{"hop_length": 160, "spec_augment": false, "vocab_size": 8027, "encoder_activation": "relu", "text_encoder_causal": false, "weight_decay": 0.1}
Rows from block 8 of the audio encoder, named by matrix and row number. Each number is 200 + 30 x the weight over its row's rms, rounded and kept within 0 to 999. All counts start at 0. After the name is the row's rms in percent of the matrix's.
# weight_ih_l0: LSTM input weights (gates i, f, g, o stacked) (encoder.rnn.3.rnn.weight_ih_l0, 512x256), inputs 128-255
weight_ih_l0.250,106,232,166,221,204,181,170,221,208,187,169,212,253,211,221,214,209,222,178,229,193,166,204,193,180,187,205,155,240,189,179,187,225,160,213,220,140,198,201,194,226,199,147,221,169,210,189,229,198,195,237,177,198,212,186,176,212,207,185,201,206,173,265,231,168,219,215,212,166,195,201,202,196,175,247,230,186,192,235,213,208,250,182,158,145,218,210,222,224,182,166,196,191,207,229,200,158,256,206,244,187,214,194,179,237,213,193,187,212,220,178,188,184,217,155,212,220,189,188,207,176,201,173,208,204,212,184,194,193
weight_ih_l0.251,102,183,199,161,240,162,183,190,257,167,174,217,185,207,265,231,199,239,198,216,222,153,193,208,164,219,174,171,250,213,197,149,222,243,199,216,223,162,199,199,156,242,177,197,199,209,243,154,212,178,179,199,184,152,241,244,195,171,193,225,204,206,185,162,259,195,230,240,140,216,196,201,172,234,149,162,227,203,197,183,213,176,211,208,179,158,231,213,179,215,177,176,173,197,227,191,214,182,226,200,167,212,167,207,199,207,211,178,220,212,187,223,194,194,168,145,228,211,250,189,260,180,228,223,232,178,192,260,208
weight_ih_l0.252,089,216,204,193,231,244,189,255,188,165,266,182,152,192,225,201,215,225,180,185,159,189,205,203,208,238,239,191,201,244,249,163,185,206,205,192,211,205,179,190,216,276,182,229,203,205,229,127,173,137,190,230,201,167,178,242,170,198,178,236,147,199,261,210,175,231,219,164,210,262,246,206,156,202,198,226,172,192,174,212,213,169,167,173,154,188,207,202,259,196,211,188,250,165,132,202,225,196,198,220,219,187,205,274,188,195,263,163,174,154,225,235,226,190,209,224,224,163,241,170,198,229,175,182,221,223,196,225,154
weight_ih_l0.253,099,197,252,186,188,166,190,154,162,217,194,223,180,189,174,162,185,230,242,198,233,221,189,204,228,245,222,193,157,214,184,202,180,213,224,226,108,208,207,204,189,193,229,193,196,247,169,177,257,200,164,133,227,234,197,164,172,142,215,155,189,189,188,214,183,187,251,160,220,182,203,237,152,173,232,178,213,247,205,188,175,201,205,200,179,151,183,234,187,203,220,188,262,206,183,142,213,227,247,215,246,188,214,155,147,264,229,239,216,153,163,167,147,232,213,160,217,206,206,207,220,268,201,151,151,254,230,243,215
weight_ih_l0.254,102,221,171,190,262,199,222,201,193,180,200,184,219,192,247,176,255,203,204,180,192,178,186,188,166,178,214,196,210,154,232,201,217,184,202,169,172,176,271,210,202,210,193,191,188,162,194,204,216,176,183,221,215,210,157,182,192,196,201,197,204,168,199,218,173,158,264,204,235,204,202,229,192,143,211,182,213,213,188,236,201,219,186,192,192,222,271,192,151,190,176,200,148,187,138,218,182,210,209,249,165,222,228,205,205,163,158,200,159,226,197,250,216,197,190,159,172,212,213,184,261,160,251,218,218,238,212,177,221
weight_ih_l0.255,099,234,173,210,206,209,204,186,137,210,217,195,210,256,203,211,216,172,222,167,185,211,177,187,177,239,206,240,218,224,239,206,216,218,196,188,250,255,199,188,215,165,208,236,196,203,188,206,202,182,161,187,214,202,205,165,186,189,183,239,177,139,218,163,204,199,160,196,174,187,154,188,244,204,197,200,211,203,206,242,216,166,174,211,167,172,200,192,199,155,196,171,148,210,201,255,245,180,156,226,235,239,126,145,185,148,115,193,188,212,164,246,218,176,233,178,261,196,221,227,192,243,206,185,217,133,160,202,223
weight_ih_l0.256,099,218,176,179,204,197,197,208,268,196,201,233,216,143,214,248,193,198,196,205,194,159,194,208,180,178,165,226,196,222,195,191,189,188,208,202,206,179,181,167,236,151,187,160,158,233,199,200,179,201,171,213,176,201,217,192,224,199,201,204,181,206,223,185,198,202,268,202,155,172,186,187,151,179,193,211,149,219,208,163,216,216,279,206,176,192,207,230,182,206,186,212,190,230,236,184,205,198,194,196,240,156,221,198,231,199,219,226,223,182,157,194,209,164,172,147,208,200,215,186,160,264,225,219,207,221,210,167,167
weight_ih_l0.257,102,131,189,193,146,206,185,260,219,180,215,150,221,166,250,252,172,226,194,262,172,254,193,219,197,172,225,181,242,163,200,171,222,189,284,218,180,254,211,254,239,192,181,141,203,198,178,210,136,198,212,199,217,223,172,217,192,232,184,204,249,192,275,153,205,215,229,203,236,206,191,183,164,191,226,127,222,217,200,188,181,246,201,161,217,219,185,225,201,164,215,212,208,182,196,195,158,198,260,178,204,220,206,200,195,197,172,201,200,212,196,184,211,263,225,163,205,185,212,185,144,174,174,180,190,162,232,182,251
weight_ih_l0.258,096,209,213,240,184,201,201,212,202,203,164,228,148,193,188,168,188,260,191,273,182,217,210,177,189,265,146,195,209,241,196,181,173,180,191,245,222,220,202,235,233,195,201,186,160,194,185,264,203,155,205,169,194,197,186,177,265,208,224,224,183,217,227,186,195,180,202,200,169,276,181,164,224,236,155,168,242,221,188,216,198,224,212,194,260,205,259,220,234,245,212,245,229,197,187,207,216,201,202,203,185,145,179,188,165,173,126,239,227,187,221,180,158,207,157,197,180,187,163,195,184,233,228,187,201,212,233,202,232
weight_ih_l0.259,100,200,160,147,182,231,155,216,201,216,190,224,190,227,159,159,235,169,153,180,210,199,212,197,194,215,203,164,170,156,201,205,197,228,201,172,201,183,228,152,197,192,185,183,205,155,172,182,204,218,252,223,159,207,172,206,164,219,176,252,184,196,167,164,204,201,224,215,215,220,250,222,190,166,217,206,204,195,213,161,122,239,201,242,202,200,158,197,199,213,199,197,195,204,215,163,209,174,225,244,177,139,198,230,206,191,238,143,229,217,220,196,185,214,214,226,250,204,229,197,190,205,191,263,182,194,200,200,186
weight_ih_l0.260,097,232,171,205,215,202,184,189,228,179,155,213,183,190,172,223,175,235,235,252,131,190,213,223,196,179,169,152,191,204,244,210,208,167,164,186,230,207,226,206,184,189,223,191,206,234,188,199,184,193,179,168,192,275,211,202,193,203,263,204,200,202,233,231,226,268,171,226,184,194,202,173,234,205,227,252,210,182,208,190,181,174,181,197,233,169,206,227,213,180,260,211,190,225,197,199,218,170,182,187,250,175,223,217,191,215,140,217,219,250,136,227,208,219,200,208,166,216,232,197,186,247,216,195,212,125,200,229,233
weight_ih_l0.261,098,142,150,172,222,231,168,199,265,241,190,266,244,200,179,194,223,218,235,174,230,165,236,231,241,203,246,181,211,168,174,214,258,156,223,201,195,196,246,208,211,216,184,186,223,169,220,263,188,200,172,179,222,200,191,162,174,216,165,160,218,213,207,216,152,186,248,196,207,168,193,238,195,236,196,167,202,160,192,154,218,238,207,200,191,219,215,220,154,185,186,219,218,204,157,168,223,215,150,166,201,213,200,163,166,204,169,210,197,188,181,168,228,153,142,211,184,166,225,148,197,216,145,184,163,170,156,208,91
weight_ih_l0.262,098,157,239,157,234,252,189,174,205,191,190,205,238,204,222,209,195,212,206,231,202,170,258,220,207,182,195,210,183,197,237,253,240,167,217,141,196,254,174,203,194,200,220,226,202,209,183,214,185,177,188,183,161,135,173,157,171,195,204,209,220,250,181,150,204,180,231,175,248,205,208,212,171,80,168,271,206,167,203,155,192,233,240,195,164,206,205,182,207,194,210,196,183,220,203,183,155,212,208,218,218,157,189,285,213,155,195,229,224,210,226,244,195,216,195,157,193,176,182,154,156,197,180,179,205,205,208,217,282
weight_ih_l0.263,104,161,189,215,147,167,212,202,179,149,200,232,187,184,238,199,243,210,184,219,218,150,240,190,171,238,216,239,202,202,164,243,163,224,187,249,222,232,216,236,201,186,221,216,215,171,190,217,124,169,197,233,151,258,213,196,173,256,194,210,182,134,184,262,229,240,200,134,221,244,197,212,226,229,224,262,250,194,260,225,172,217,214,132,194,159,234,196,187,191,203,201,150,240,183,227,213,185,206,131,205,201,205,211,190,130,178,217,204,228,196,253,201,182,139,249,201,234,204,214,216,232,199,161,193,208,226,238,199
weight_ih_l0.264,100,200,172,211,179,236,112,204,201,177,189,217,218,209,194,224,208,197,182,173,197,200,196,218,226,183,192,137,134,180,227,182,180,179,252,172,175,163,185,205,204,232,208,188,195,184,170,154,252,221,196,175,210,238,178,188,204,173,180,239,212,194,212,244,132,184,235,201,218,183,191,266,217,214,186,197,188,174,188,234,188,193,231,203,230,198,193,200,202,181,207,218,274,209,211,200,185,185,243,185,225,178,174,214,173,194,163,191,219,258,158,257,247,183,185,208,197,191,176,207,264,194,193,230,265,166,192,229,199
weight_ih_l0.265,100,192,236,245,212,174,239,113,239,185,249,263,183,251,179,184,221,195,207,196,192,198,181,248,181,210,240,270,184,193,198,209,177,225,198,210,229,164,203,189,170,162,241,211,196,251,192,220,140,208,190,217,166,247,163,210,216,199,225,220,223,190,207,171,181,154,210,224,173,201,179,182,198,176,202,195,130,165,225,214,187,213,190,242,172,166,186,187,121,177,174,188,203,195,211,179,210,189,275,212,213,184,184,223,225,199,211,221,185,196,209,183,208,203,204,175,238,195,224,210,131,213,171,216,181,126,140,181,203
weight_ih_l0.266,103,181,175,231,218,184,194,217,236,178,227,217,175,199,210,192,213,140,189,178,239,206,230,208,208,196,156,193,213,224,174,214,246,207,167,192,217,178,168,186,189,196,223,235,179,176,185,234,213,223,200,191,223,220,183,235,189,197,196,186,230,189,240,200,209,231,179,230,185,192,186,223,216,195,194,198,214,201,220,172,181,233,165,195,208,113,251,210,202,184,218,197,186,122,205,224,222,162,204,196,153,169,237,148,248,234,172,168,143,271,162,174,222,198,231,192,168,218,157,299,194,182,190,225,204,207,181,217,173
weight_ih_l0.267,101,161,205,198,158,218,206,169,243,222,241,271,183,205,179,201,221,180,209,231,203,199,186,209,259,149,209,185,209,203,218,181,197,175,125,217,230,140,151,179,185,218,235,133,209,180,168,221,181,233,226,235,205,218,214,213,202,278,194,204,160,202,243,194,193,248,234,196,200,243,196,272,228,167,191,252,210,220,221,198,161,188,186,252,214,204,186,262,227,230,212,178,220,231,199,203,186,195,197,174,169,229,223,151,234,243,223,221,143,209,217,171,261,181,208,201,215,209,152,243,182,192,155,196,197,223,156,192,162
weight_ih_l0.268,100,214,167,207,202,208,206,220,212,245,219,208,181,198,210,162,247,231,178,202,147,236,219,214,180,163,154,184,199,173,193,196,180,179,192,188,127,177,217,227,191,243,179,207,213,215,226,219,185,263,215,210,217,246,150,208,218,189,229,200,215,182,149,165,240,203,183,191,188,172,145,182,167,208,202,206,237,158,174,203,173,169,123,160,220,195,228,233,191,183,166,217,199,189,210,178,205,252,184,214,184,209,220,193,200,224,193,146,193,221,204,237,243,169,242,188,229,192,205,211,209,224,151,169,227,157,191,185,223
weight_ih_l0.269,098,183,212,197,224,194,197,195,221,273,204,234,171,226,203,165,139,197,216,161,169,233,175,169,226,200,201,260,193,220,228,189,127,210,251,184,198,175,199,236,210,201,178,207,216,188,181,257,193,149,218,173,213,207,146,176,182,163,148,193,207,186,278,180,199,177,195,187,236,233,199,242,190,195,221,208,165,174,220,217,211,200,191,148,158,223,195,188,179,217,213,157,215,214,202,210,202,188,193,238,203,246,237,217,218,225,222,212,179,194,170,179,224,158,140,207,174,184,205,186,199,246,173,178,189,165,202,176,176
weight_ih_l0.270,098,195,192,194,216,208,162,205,238,197,178,159,193,220,216,192,231,153,201,203,213,213,172,222,184,234,235,260,247,180,214,126,208,230,199,182,230,161,215,213,170,207,234,236,179,209,159,209,184,211,158,222,174,277,180,157,209,254,144,218,193,226,188,238,207,170,186,224,209,180,194,202,176,195,184,233,172,188,171,209,146,184,222,204,196,206,189,261,220,245,175,203,228,187,140,151,185,185,281,274,218,161,194,180,250,197,195,217,160,243,170,185,173,219,209,209,202,148,177,242,190,171,220,218,233,231,135,180,187
weight_ih_l0.271,106,200,240,185,227,203,281,156,167,196,193,251,231,154,211,154,182,182,208,165,246,179,212,207,166,186,190,217,227,194,207,157,238,199,229,165,189,175,215,152,212,223,229,124,167,244,193,177,177,159,226,213,187,191,184,191,174,211,182,184,177,242,183,204,245,265,195,240,168,189,268,240,171,217,174,203,196,216,239,180,223,202,191,188,204,187,197,181,207,185,183,222,179,246,170,240,208,214,232,215,147,198,226,236,200,256,189,189,180,242,189,223,198,175,213,173,199,258,133,192,249,208,171,195,199,247,138,182,198
weight_ih_l0.272,089,207,198,219,180,183,196,211,210,151,212,222,127,190,168,239,230,221,215,228,236,227,241,188,158,208,170,243,226,194,190,268,194,236,182,149,190,199,185,234,242,163,185,188,191,154,228,240,199,211,165,215,182,167,175,157,192,193,171,210,188,224,184,268,237,225,234,190,178,194,191,268,231,211,196,196,184,167,240,214,203,129,202,201,153,168,203,162,226,212,122,171,234,231,186,237,205,187,204,212,246,220,203,216,194,169,218,212,158,155,203,177,182,218,244,236,190,258,160,246,232,205,158,215,204,181,157,240,140
weight_ih_l0.273,101,154,146,237,182,216,220,241,182,228,252,179,180,203,186,187,146,216,227,187,184,188,230,213,195,200,169,214,185,198,193,183,283,192,179,199,174,211,214,166,236,186,207,263,193,165,185,154,196,225,207,177,187,206,239,227,249,248,162,183,178,259,264,175,169,196,253,200,168,224,211,231,225,165,206,188,191,274,194,218,203,168,232,189,250,214,165,140,192,193,169,202,247,177,199,215,198,228,172,206,203,211,232,158,171,193,211,224,234,214,240,193,205,218,214,208,180,211,183,274,202,172,185,198,192,200,176,219,163
weight_ih_l0.274,095,237,237,192,196,210,166,286,209,218,149,207,191,229,182,226,174,208,184,187,168,162,148,217,191,207,206,172,188,238,183,149,170,169,164,245,149,176,188,211,185,213,229,184,217,238,194,219,231,167,204,170,178,223,179,163,176,235,202,230,195,167,177,234,189,160,196,249,223,244,187,199,170,158,169,185,193,224,195,197,195,182,215,224,169,167,191,205,158,209,238,179,182,234,195,219,178,215,211,213,225,184,202,193,185,162,146,194,182,220,255,208,230,196,185,238,181,190,199,196,190,214,177,177,199,233,247,197,225
weight_ih_l0.275,102,219,185,215,191,222,209,183,183,162,190,273,266,157,183,189,220,206,169,254,179,202,234,211,193,208,170,231,180,187,206,178,200,197,178,206,227,217,150,164,165,202,213,188,140,171,206,164,202,184,201,193,173,195,173,255,202,272,259,231,184,188,208,198,178,231,240,159,152,184,207,232,225,216,166,216,159,195,240,211,225,153,192,183,195,162,254,198,161,191,197,217,241,244,268,187,156,158,199,135,195,194,253,216,191,211,227,187,216,166,216,186,217,259,249,189,145,192,203,178,178,197,223,170,187,212,171,188,252