A small contrastive audio-text model, trained from scratch.
Model: log mel input, encoder arch crnn, encoder depths [1, 2, 2], text encoder width 192.
Rows from block 6 of the audio encoder, named by matrix and row number. Each number is 128 + 24 x the weight over its row's rms, rounded and kept within 0 to 255. All counts start at 0. After the name is the row's rms in percent of the matrix's.
# weight_ih_l0_reverse: LSTM input weights, backward direction (gates i, f, g, o stacked) (encoder.rnn.1.rnn.weight_ih_l0_reverse, 512x256), inputs 0-63
weight_ih_l0_reverse.358 095 [113  95 105 104 117 146 138  91 142 120  94 115 161 132 103 112  98 172 124 101 123 159 118 137 114 167 110 174 133 106  80 128 102 148 115 128 134  94 146 131 191 134 163 141 134 162 136  99 156 104 173 146 110 131 127 130 118 137 120 152 131  74 128 140]
weight_ih_l0_reverse.359 099 [ 93 115 101 153 151  75 101 114 100 114  93 127 125 154  90  84 126 153 128 105  75 110  90  98 110 157 145 124 128 123  99 116 118 159 116 119 123 137 140 103 101 114 152 134 109 109 145  87 154 141 116 131 122 144 120 102 140 154 119 128 157 124  77 130]
weight_ih_l0_reverse.360 102 [ 75 159 136 159 119 120 156 146  93 111 130 138 128  73 146 127 122 118 196 158 116 119  76 108  93 165 102 113 140 107 145 139 136 172 113  94 138 117 143 107 123 147 115 137  97 128 154  98 147 151  96 153 117 110  79 133 174 133 113 144 104 118  76 153]
weight_ih_l0_reverse.361 100 [136 102  93 153 116 164 119 152 142 151 124 110 122 147 158 145 139 188 151 103  87 131 149  94 178 114 174 147 126 131 114 155 142 114 169 117 109 158 126 100 173  78 135 126 164 146 123 134 147  98 141  96  77 110 113 163 141 112 130 154 136 102 130 110]
weight_ih_l0_reverse.362 103 [158 149 129 142 132 118 194  99 130 201 158 118 149  98 137  91 155 108  90 147 110 136 121 143 112 129  94 115 143 183  63 136 121 160 127 142 112 176 147 135 159  93 109 129 105 137 141  92 141 134 135 128 137 101 156 154 156 118 184 125  81 138 143 155]
weight_ih_l0_reverse.363 096 [142 113 125 119 132 124 123 124 130 135 155 121 133 133 152 117 119 184 152 108 178 150 123 147  84 141 136 168 142 102 144 186 119 120 126 134 113 144 140 108 109 105 135 138 134 135 124 168 126 145 130 124 108 106 101 131 151 147 154  63  97 124 116 155]
weight_ih_l0_reverse.364 099 [102 126  81  98  72  86 136 153 145 115 143 145 169 105 154  71 138 104 118 142 113 120 130 116 185 121 108 104 112 112 167 131 155 143 111 106 162 123 122 106 112 161 111 165 125 152 134 104 126 114 130 113 101 168 104 148 118 108 133 179 152 121 148 122]
weight_ih_l0_reverse.365 092 [111 146 118 105 122 128 109 110  95 133 127 118 114 130  75 127 145 120 117 127 145 118 180 192 175 130 139 138 112 158 168 140 168 137 147 144 134  98  86 143 123 136 147 125 151 107 101 101 141 143 113 124 142  80 107 108 101 172 100 131 169 113 138 140]
weight_ih_l0_reverse.366 104 [174 124 134 118 135 124 116 158 162 176 176 172 181 161 131 143 135 135 127 139 136 111 175 115 131 104  94 159 126 141 143  87 146  89 106  87 100 127 134 124 158 161 112 115 172 111 127 171  57 127 134 133 150 166 138 142 126 132 159 128 128 109 129 119]
weight_ih_l0_reverse.367 102 [116 131 120 189 134  75 110 108 127 114 151 139  84 139 147 156 133 159 102 118 168 158 112  98 114 108 141 122 132 156  78 150 135 169 135 116 104 133 145 154 144 102  84  79 125 157 154 120 155 140 126 107 126 108 126 130 101 133  99 124 106 140  85  96]
weight_ih_l0_reverse.368 099 [135 104 106 148 175 139 133 165 101 149 150 103 178 131 158 129  95 155 121 115 107 117 104 110 135 104 186 122 128 161 106 178 150 147 133 184 133 132 132 123 103 139  89 146 126 106 124  99  84 122 144 168  86 104  82 103 142 147 113 110 121  84 158 115]
weight_ih_l0_reverse.369 098 [112  98 128 133 144  91 140 152 100 130 137 130 158 129 120 151 150 113 102  89 107 128 137 113 111 140 113 160  98 173 144 108 100  97 106 104 134 126 130 160 112 176 168 160 143  99  95 120 131 146 125  87 118 142 128 106 177 167 145 114 154 132 137  83]
weight_ih_l0_reverse.370 095 [124 143 157  83  88 153 116 153 131 129 135 137 111 119 161 159 150 129 114 155 131 142 155  89 176 130 154 162 126 108 140 143 169 128 117 142  97 131 134 144 112 130 158 104 119 183 131 141 124 153 101 137 115 103 105 142 151 148 104 133 123 138  82  94]
weight_ih_l0_reverse.371 103 [123 103  79 126 155 117  96 145 132  98 142 110 142 154 131 111 142 116 112 113 116 143 101 116 109 131 116 129  94 135 181 113 129 142 134  88 134 124 113 155 101 173 147 154 117 120 110 142 174 127 102 135 154  95 132 165 139 123 164 105 206 121 171 119]
weight_ih_l0_reverse.372 099 [114 167 154 124 158 108 109 136 156 111 110 132 106  86  86 101 144 156 144 129  69 174 161 114 126 109 162 116 143 196 101 105 111 139 107 128 131 131 140 137 116 129  94 113 142 104 147 118 164 130 114 158 123  91 150  97 139 146 114 126 137 167 154 128]
weight_ih_l0_reverse.373 099 [120 135 157 130  98 159 160 103  85 110 126 124 139 113 149 141  92 143 110 130 171 115 149 130 153 130 147 123 150 156 115 146 104 120 109  80 132 122 131 138 178 124 124 113 151 125 157  81 130 130 115 145 123  98 131 105 133 161 127 159 157 144 142 142]
weight_ih_l0_reverse.374 099 [117 150 122 145 129 189 152 153  79 111 122 145 174 125  91 159  96 100 151  97  84 155 155 115 149 114 108 166  82 131 133 149  87 144 135 123 104  92 144 150  76 104 162 121  92  95 130  74 103 143 159 143  90 139 148  98  88 112 134 125  79 137 120  98]
weight_ih_l0_reverse.375 098 [ 92 123 142 142 153 131 125 132 109 126 161 122  79 116 172 160 116 104 130 125 114 132 140 134 156 100  98  83  97 146 134  89 135 148 133 129 103 128 104 146 115  82 131  97 106 145 146 127 113 149 100  82 130 161 142 146 102 165 116 134  86 160 137  92]
weight_ih_l0_reverse.376 098 [139 146 123 162 145  94 151 143 111 125 139 116 138  85 113 129 138 122 186 127 182 116 218 100 110 157  61 155 157 114 125 127 127 148 156 168 120  87 128 164 138 108 114 143 117 105 125 177 145 134 117 112 139 144 141 135 123 124 188 138 147 157 130 154]
weight_ih_l0_reverse.377 103 [102 113 161 136 121 125 122 114  74 144  94 116 138 158 140 140  81 142 141 133 137 131 111 155 158 151 131  86 112 105 142 155 119 170 107 124 131 131 111 164 141 202 117 101  86 110 138 122 147 155  99 121  70 115 137  93 112  86 162  82 128 144 105 135]
weight_ih_l0_reverse.378 102 [121  93 145 122 104 145 143 132 122 132 126 122 187  80 138 145 189 142 138 106  91  98 127 107 125 131 138  96 135 115 164 143 117 132 129  84 128 118 141 124 162 105 150 150 125 102 121 127  78 137 147 147 156  93 131 167 137  92 101 145 143 141 139 100]
weight_ih_l0_reverse.379 099 [ 94 128 137 128 142 122  98 145 159  73 131 155  84 128 172 123 127 109 118 122 153  65 145  85 142 144  88 133 143 106 130  82 154 154 146 162 181 137 157 118 179 178 112 137 108 103 109 115 108 138  66 112 138  86 116 125 114  54 161 104 140 146 137 139]
weight_ih_l0_reverse.380 098 [145 158 118 139 159 116  73 118 130 150 170 123 103 132 163 115 117 125 109 129 108 133 144  99 124 124 120  87 161 159 139 123  97 115 147 117 152 127 136 139 124 146 155 107  86  83 105 121  71 143 137 177 139 108 152 150 130 136 133 137 119 142 126  83]
weight_ih_l0_reverse.381 100 [106 133 141 113 106 145 101 170 141 129 125 143 165 163 115 168 124  87 144 117  95 173 118 115 143 113 117 130  94 102 140 126 149 134 100 115 123 151 116 103 135 135 103 102  95  96 167 113 126 102 123  57 146 124  92 124 131 145 148 147 110 162 145 120]
weight_ih_l0_reverse.382 099 [195 144 143 135 130 120  88 132 179 129  96 120 135 158 121 149 106 126 130 116 132  84 132 130 136 122 100 141 116 103 175 115 178 129 113  87 113 140 128 115 153 140 128 131 168 130  87 127 153 169 127 125 129 142 121 111 135 147 158  96  98  79 109 158]
weight_ih_l0_reverse.383 098 [126 130  97 130 168 128 158 147 170 134 145 117 124  94  90 106 150 152 117 164 146 107 130  85 114 143  83 113 108 113 119 122 153 137 136 149 129 121 157 100 114 127 141 103 138 159 140 100 160 127 107 148 145 129 202 130 134 129 132  91 121 126 102 135]
weight_ih_l0_reverse.384 096 [139 108 144 163 114 151 111 107 116 162 101  68 118 150 158 139 158 146 172 151 141 118 129 118 136 120 135 164 139 109 143 140 114 149 127 142 124 147 142 112  63  95 151  59 119 117 117 153 140 135  97 130 140 149 156 118 116 158 122  82 124 141 104 145]
weight_ih_l0_reverse.385 101 [122 144 124 117 149 106  76 156 118 121 131 119 176 116  85 118  64 134 139 110 119 126  82  96 156 136 149  90 107 139  98 120 154 100 103 125 124 137 133 131 129 132 176 158  97 126 124 150 118 130 127 137 123  89 137 129 153 131 142 110 116 147 107  47]
weight_ih_l0_reverse.386 099 [ 98 168 147 152 118 126 147 164 143 166 120 127 119 119  99 117 111 161 159  90 134 109 146 114  83 123 139 147  98 154 150 135 136 109 156  90 118 129 127 129 138 108 149 124 127 150  98 129 109 101 125 157  83 102 144 117 159 140  77 109 125 101 167 130]
weight_ih_l0_reverse.387 101 [ 99 135 168 134 164 103 125  82 158 113 100 129 119 139 114 109 117 117 136  90 126 141 122 141 124 134 155 110 126  35 156 106  99 171 126 139 201 102 164 136 105  70 110 104 141 125 139 120  98 123 176 157 144 141 107  99 154 138 104 154 154 122 156 109]
weight_ih_l0_reverse.388 103 [ 59 113 175 114 152  97 115 123 113 115 103 117 169 110 138 126  91 163 103 105 155 127 107  99  60 158 174 156 109 153 129 126  89  96 130  98 128 136 116 138 142 116 129 162 133  96 158 101  95 146 161 169 131 106 162 113 148 108 118 119 138 109 146 159]
weight_ih_l0_reverse.389 101 [172 144 154  97  43 136 137 123  94 138 120  97 118 116  99 122 134 101  67 164 152 179 127 116 142 120 178 131 141 128 103 144 119 114 106 110 101 146 129 151 134 104 150 144 110 128 100 148 169 147 119  87 109 107 113 149 132 136 138 135  77 136 139 129]
weight_ih_l0_reverse.390 097 [145 103 135 143 121  95 117 140 141 148 158 122 155 191 117  81 125 139 104 155 132 106 106 113 122 104 149  97 138 177  82 130 130 131 139 136 133 131 146 109 109 120 106 134 119 127 168 117 114 164 133 154 116 130 105 169  91  98 129 178  99 152 103  91]
weight_ih_l0_reverse.391 103 [135 153  88 105 126  92 146 103 123  90 165 121  94 147 164 131 135  90 164 118 154 196 132 123  96 128 117 133 135 137 153 106 150 102 110 160 142 144 108 161 174 114 151 127 125 125 123 114 136 147 147 124  94 151 117 102 167  55 126 126 189 142 126  98]
weight_ih_l0_reverse.392 105 [ 58 133 184 158  88 118 123 119 106 124 110 121 150 155 146 137 139 106 144 106  94 116  90 120  92 120 116 129 107  90 135 120 109 113  96 139 148 134 126 157 127 136 115 137 104 149  79 110 117 139  70 125 102 173 115 108 108 143 112 158 125  69 138 134]
weight_ih_l0_reverse.393 095 [117 123 133 102 139 138 144 127 110 171 152 136 143 114 153 120 158 138 110 113 131 134 124 138 167 140 150 105 150 130  78  99  96 155 150 108 124 109 125 107 143 174 125 156 178 136 126 134 133 103 153 125 141 157 123 154 135  91 153 143 103 139 126 173]
weight_ih_l0_reverse.394 103 [129 119  97 106 112 137 161  92  96 115 119  97  90 152  99 134 147 142 132 126 127 155  75 184 106 161  82 148 103 175  73 148 140 125  86 162 154 119 131 123 156 161 104 141 148  90 137  95 130 152 119 157 103 162 146 107 107  95 117 116 170 120 137 142]
weight_ih_l0_reverse.395 102 [122 135 177 153 140 157 136 166 135 113 103 157 172 138 155 169 145 150 119 111 129 115 145 164 141 115 124 112 121 150 122 107  89  93 100 165 133 141 108 145 150 101 151 141 100 164 119 190 135  93  83 101 119 107 120 153 156 143 176 121 152  87 185 144]
weight_ih_l0_reverse.396 100 [134 113  90 132 132 142 113 106 153 138 155 156 122 124 122  93  99 119 135 107 128 136 149 147 145 123 150 109 120 114 125 113 163 143 104 154 181  91 136 127  72 101 159 108 136 105 140 153 147 139 122 102 102 159  90 124 134 126 113  86 170 168 137 120]
weight_ih_l0_reverse.397 096 [ 96 176 125 165 144 107 110 105 114 120 121 108 111 145 129 108 141 125 135 125 159  99 129 106 147 162 102 132 117  81 141 170 127 137 146 143 151 144 117 150 134 131 109 135 129 150 128 139 168  77 144 112 116 113 154 156 182  87 112 135 119 141 128 156]
weight_ih_l0_reverse.398 096 [165 128 120 168 104 161 161 153 225 146 112 140 136 121 131 119 119 168 140 153 100 138 147 135  99 116 122 142  94 112 167 142 115 160 124 126 121 100 114 160 146 108 144 135 146 108 161 122 119 138 119 162 112 119 145 137 158 135 122 118 120 142 151 129]
weight_ih_l0_reverse.399 096 [134 143 131 114 127 133 152 137 123 161 125  92  92 166 137 133 123 101  76  91 140 140 144 111  88  94 117 168 157  95 115  89 113 101 134 146 126 129 143 132 125 155 148 149 152 136 118 116 113 113 150 148 117 134 139  91 128 109 126 131 124 153 113 144]
weight_ih_l0_reverse.400 098 [ 87 148 156 105 114 152 112 149 107 103 174 118 128 107  68 103 161 166 127 136 126 131  97 148 126 123 106 126 118 111 119 124 118 136 132 140 125 137 137  76 167 146 122 148  83 146 102 143 209 165 107 143 169 117 132 113 114 131 143 124 116 123 160 103]
weight_ih_l0_reverse.401 104 [ 97 153 153 134 118 154 149 108 146 122 115  98 120 134 127 162  80 139  93 149 150 129 133 110 155 163 150 131 154 129 178 113 167 124 162 101 124 142 118 138 121 121 166 138 152 135  76 124 162 137 113  92 139 153 150 131 114 137 128 110 108 107 121 113]
weight_ih_l0_reverse.402 102 [ 95 123 139 131 174  95 156 134 148 112 104 145 149 170  80 144 119 115 157 101 127 158 121 105  84 105  88 145 108 132 111 113 165 120 120 143 180 142 124 111 166 139 112 160  74 153 110  86 146 100 187 114 121 150 143 128 141 117 112 111 149 139 119 124]
weight_ih_l0_reverse.403 100 [ 90 108 134 134 160  99 108 115 164 139 127 126 140  84 126 148 113 136 103 136 126 123 127 147 113 129 123  92 136 128 177 128  96 155 136 142 121 123 126 180 171 132 154 120 127 114 142 108 138 109 159 145 149 154 146  96 127 146 129 142 131 142 109 137]
weight_ih_l0_reverse.404 101 [ 85 142 100 103  94 132 142 144 121 125 123 144 141 145 178 107 121  86  98 167 191 128 100  92 123 109 144 132 111 179  90 130  93 162 105 138 125 160 129 116  92 130 146 161 116 161 161 108 116 137 133 137 102 142 154 177  97 208 173 134 124 112 148 164]
weight_ih_l0_reverse.405 099 [107 152 122 128 146 157 101  91 125 126 107 153 128 120 129 157  87 118 112 125 105 137 140 154 135 127 126 129 146 168 122 150 155 125 129 107  98  92 116  90 101 108 146 160 140 174  94  81 101 129 154 115 116 103  82 148 179 155 122 152 154 118 126 131]
weight_ih_l0_reverse.406 102 [111 127 111 142 124  97 180 113 130 118 102 153 141 116 106 102  99  91  99 128 155 113 100 109 115 158 147  99 127 106 120  88 136 129 192 113 120 119 122 128 110 134 119 117 126 107 120  92 113 156 124 161 115 122 110  99 107 111 115  81 119 176 135 132]
weight_ih_l0_reverse.407 101 [ 87 100 160 117 110 154 149 139 111 127 164 119 153 126 120 141 101 158 104 110 151  64 130 116 146  93 142 106 132  94 136 104 107 156  94 158 103 132 136 117 121 141 111 142 156 139 118 130 116  96 146 121 152  84 122  90 149 200 132 134 141 139 167 136]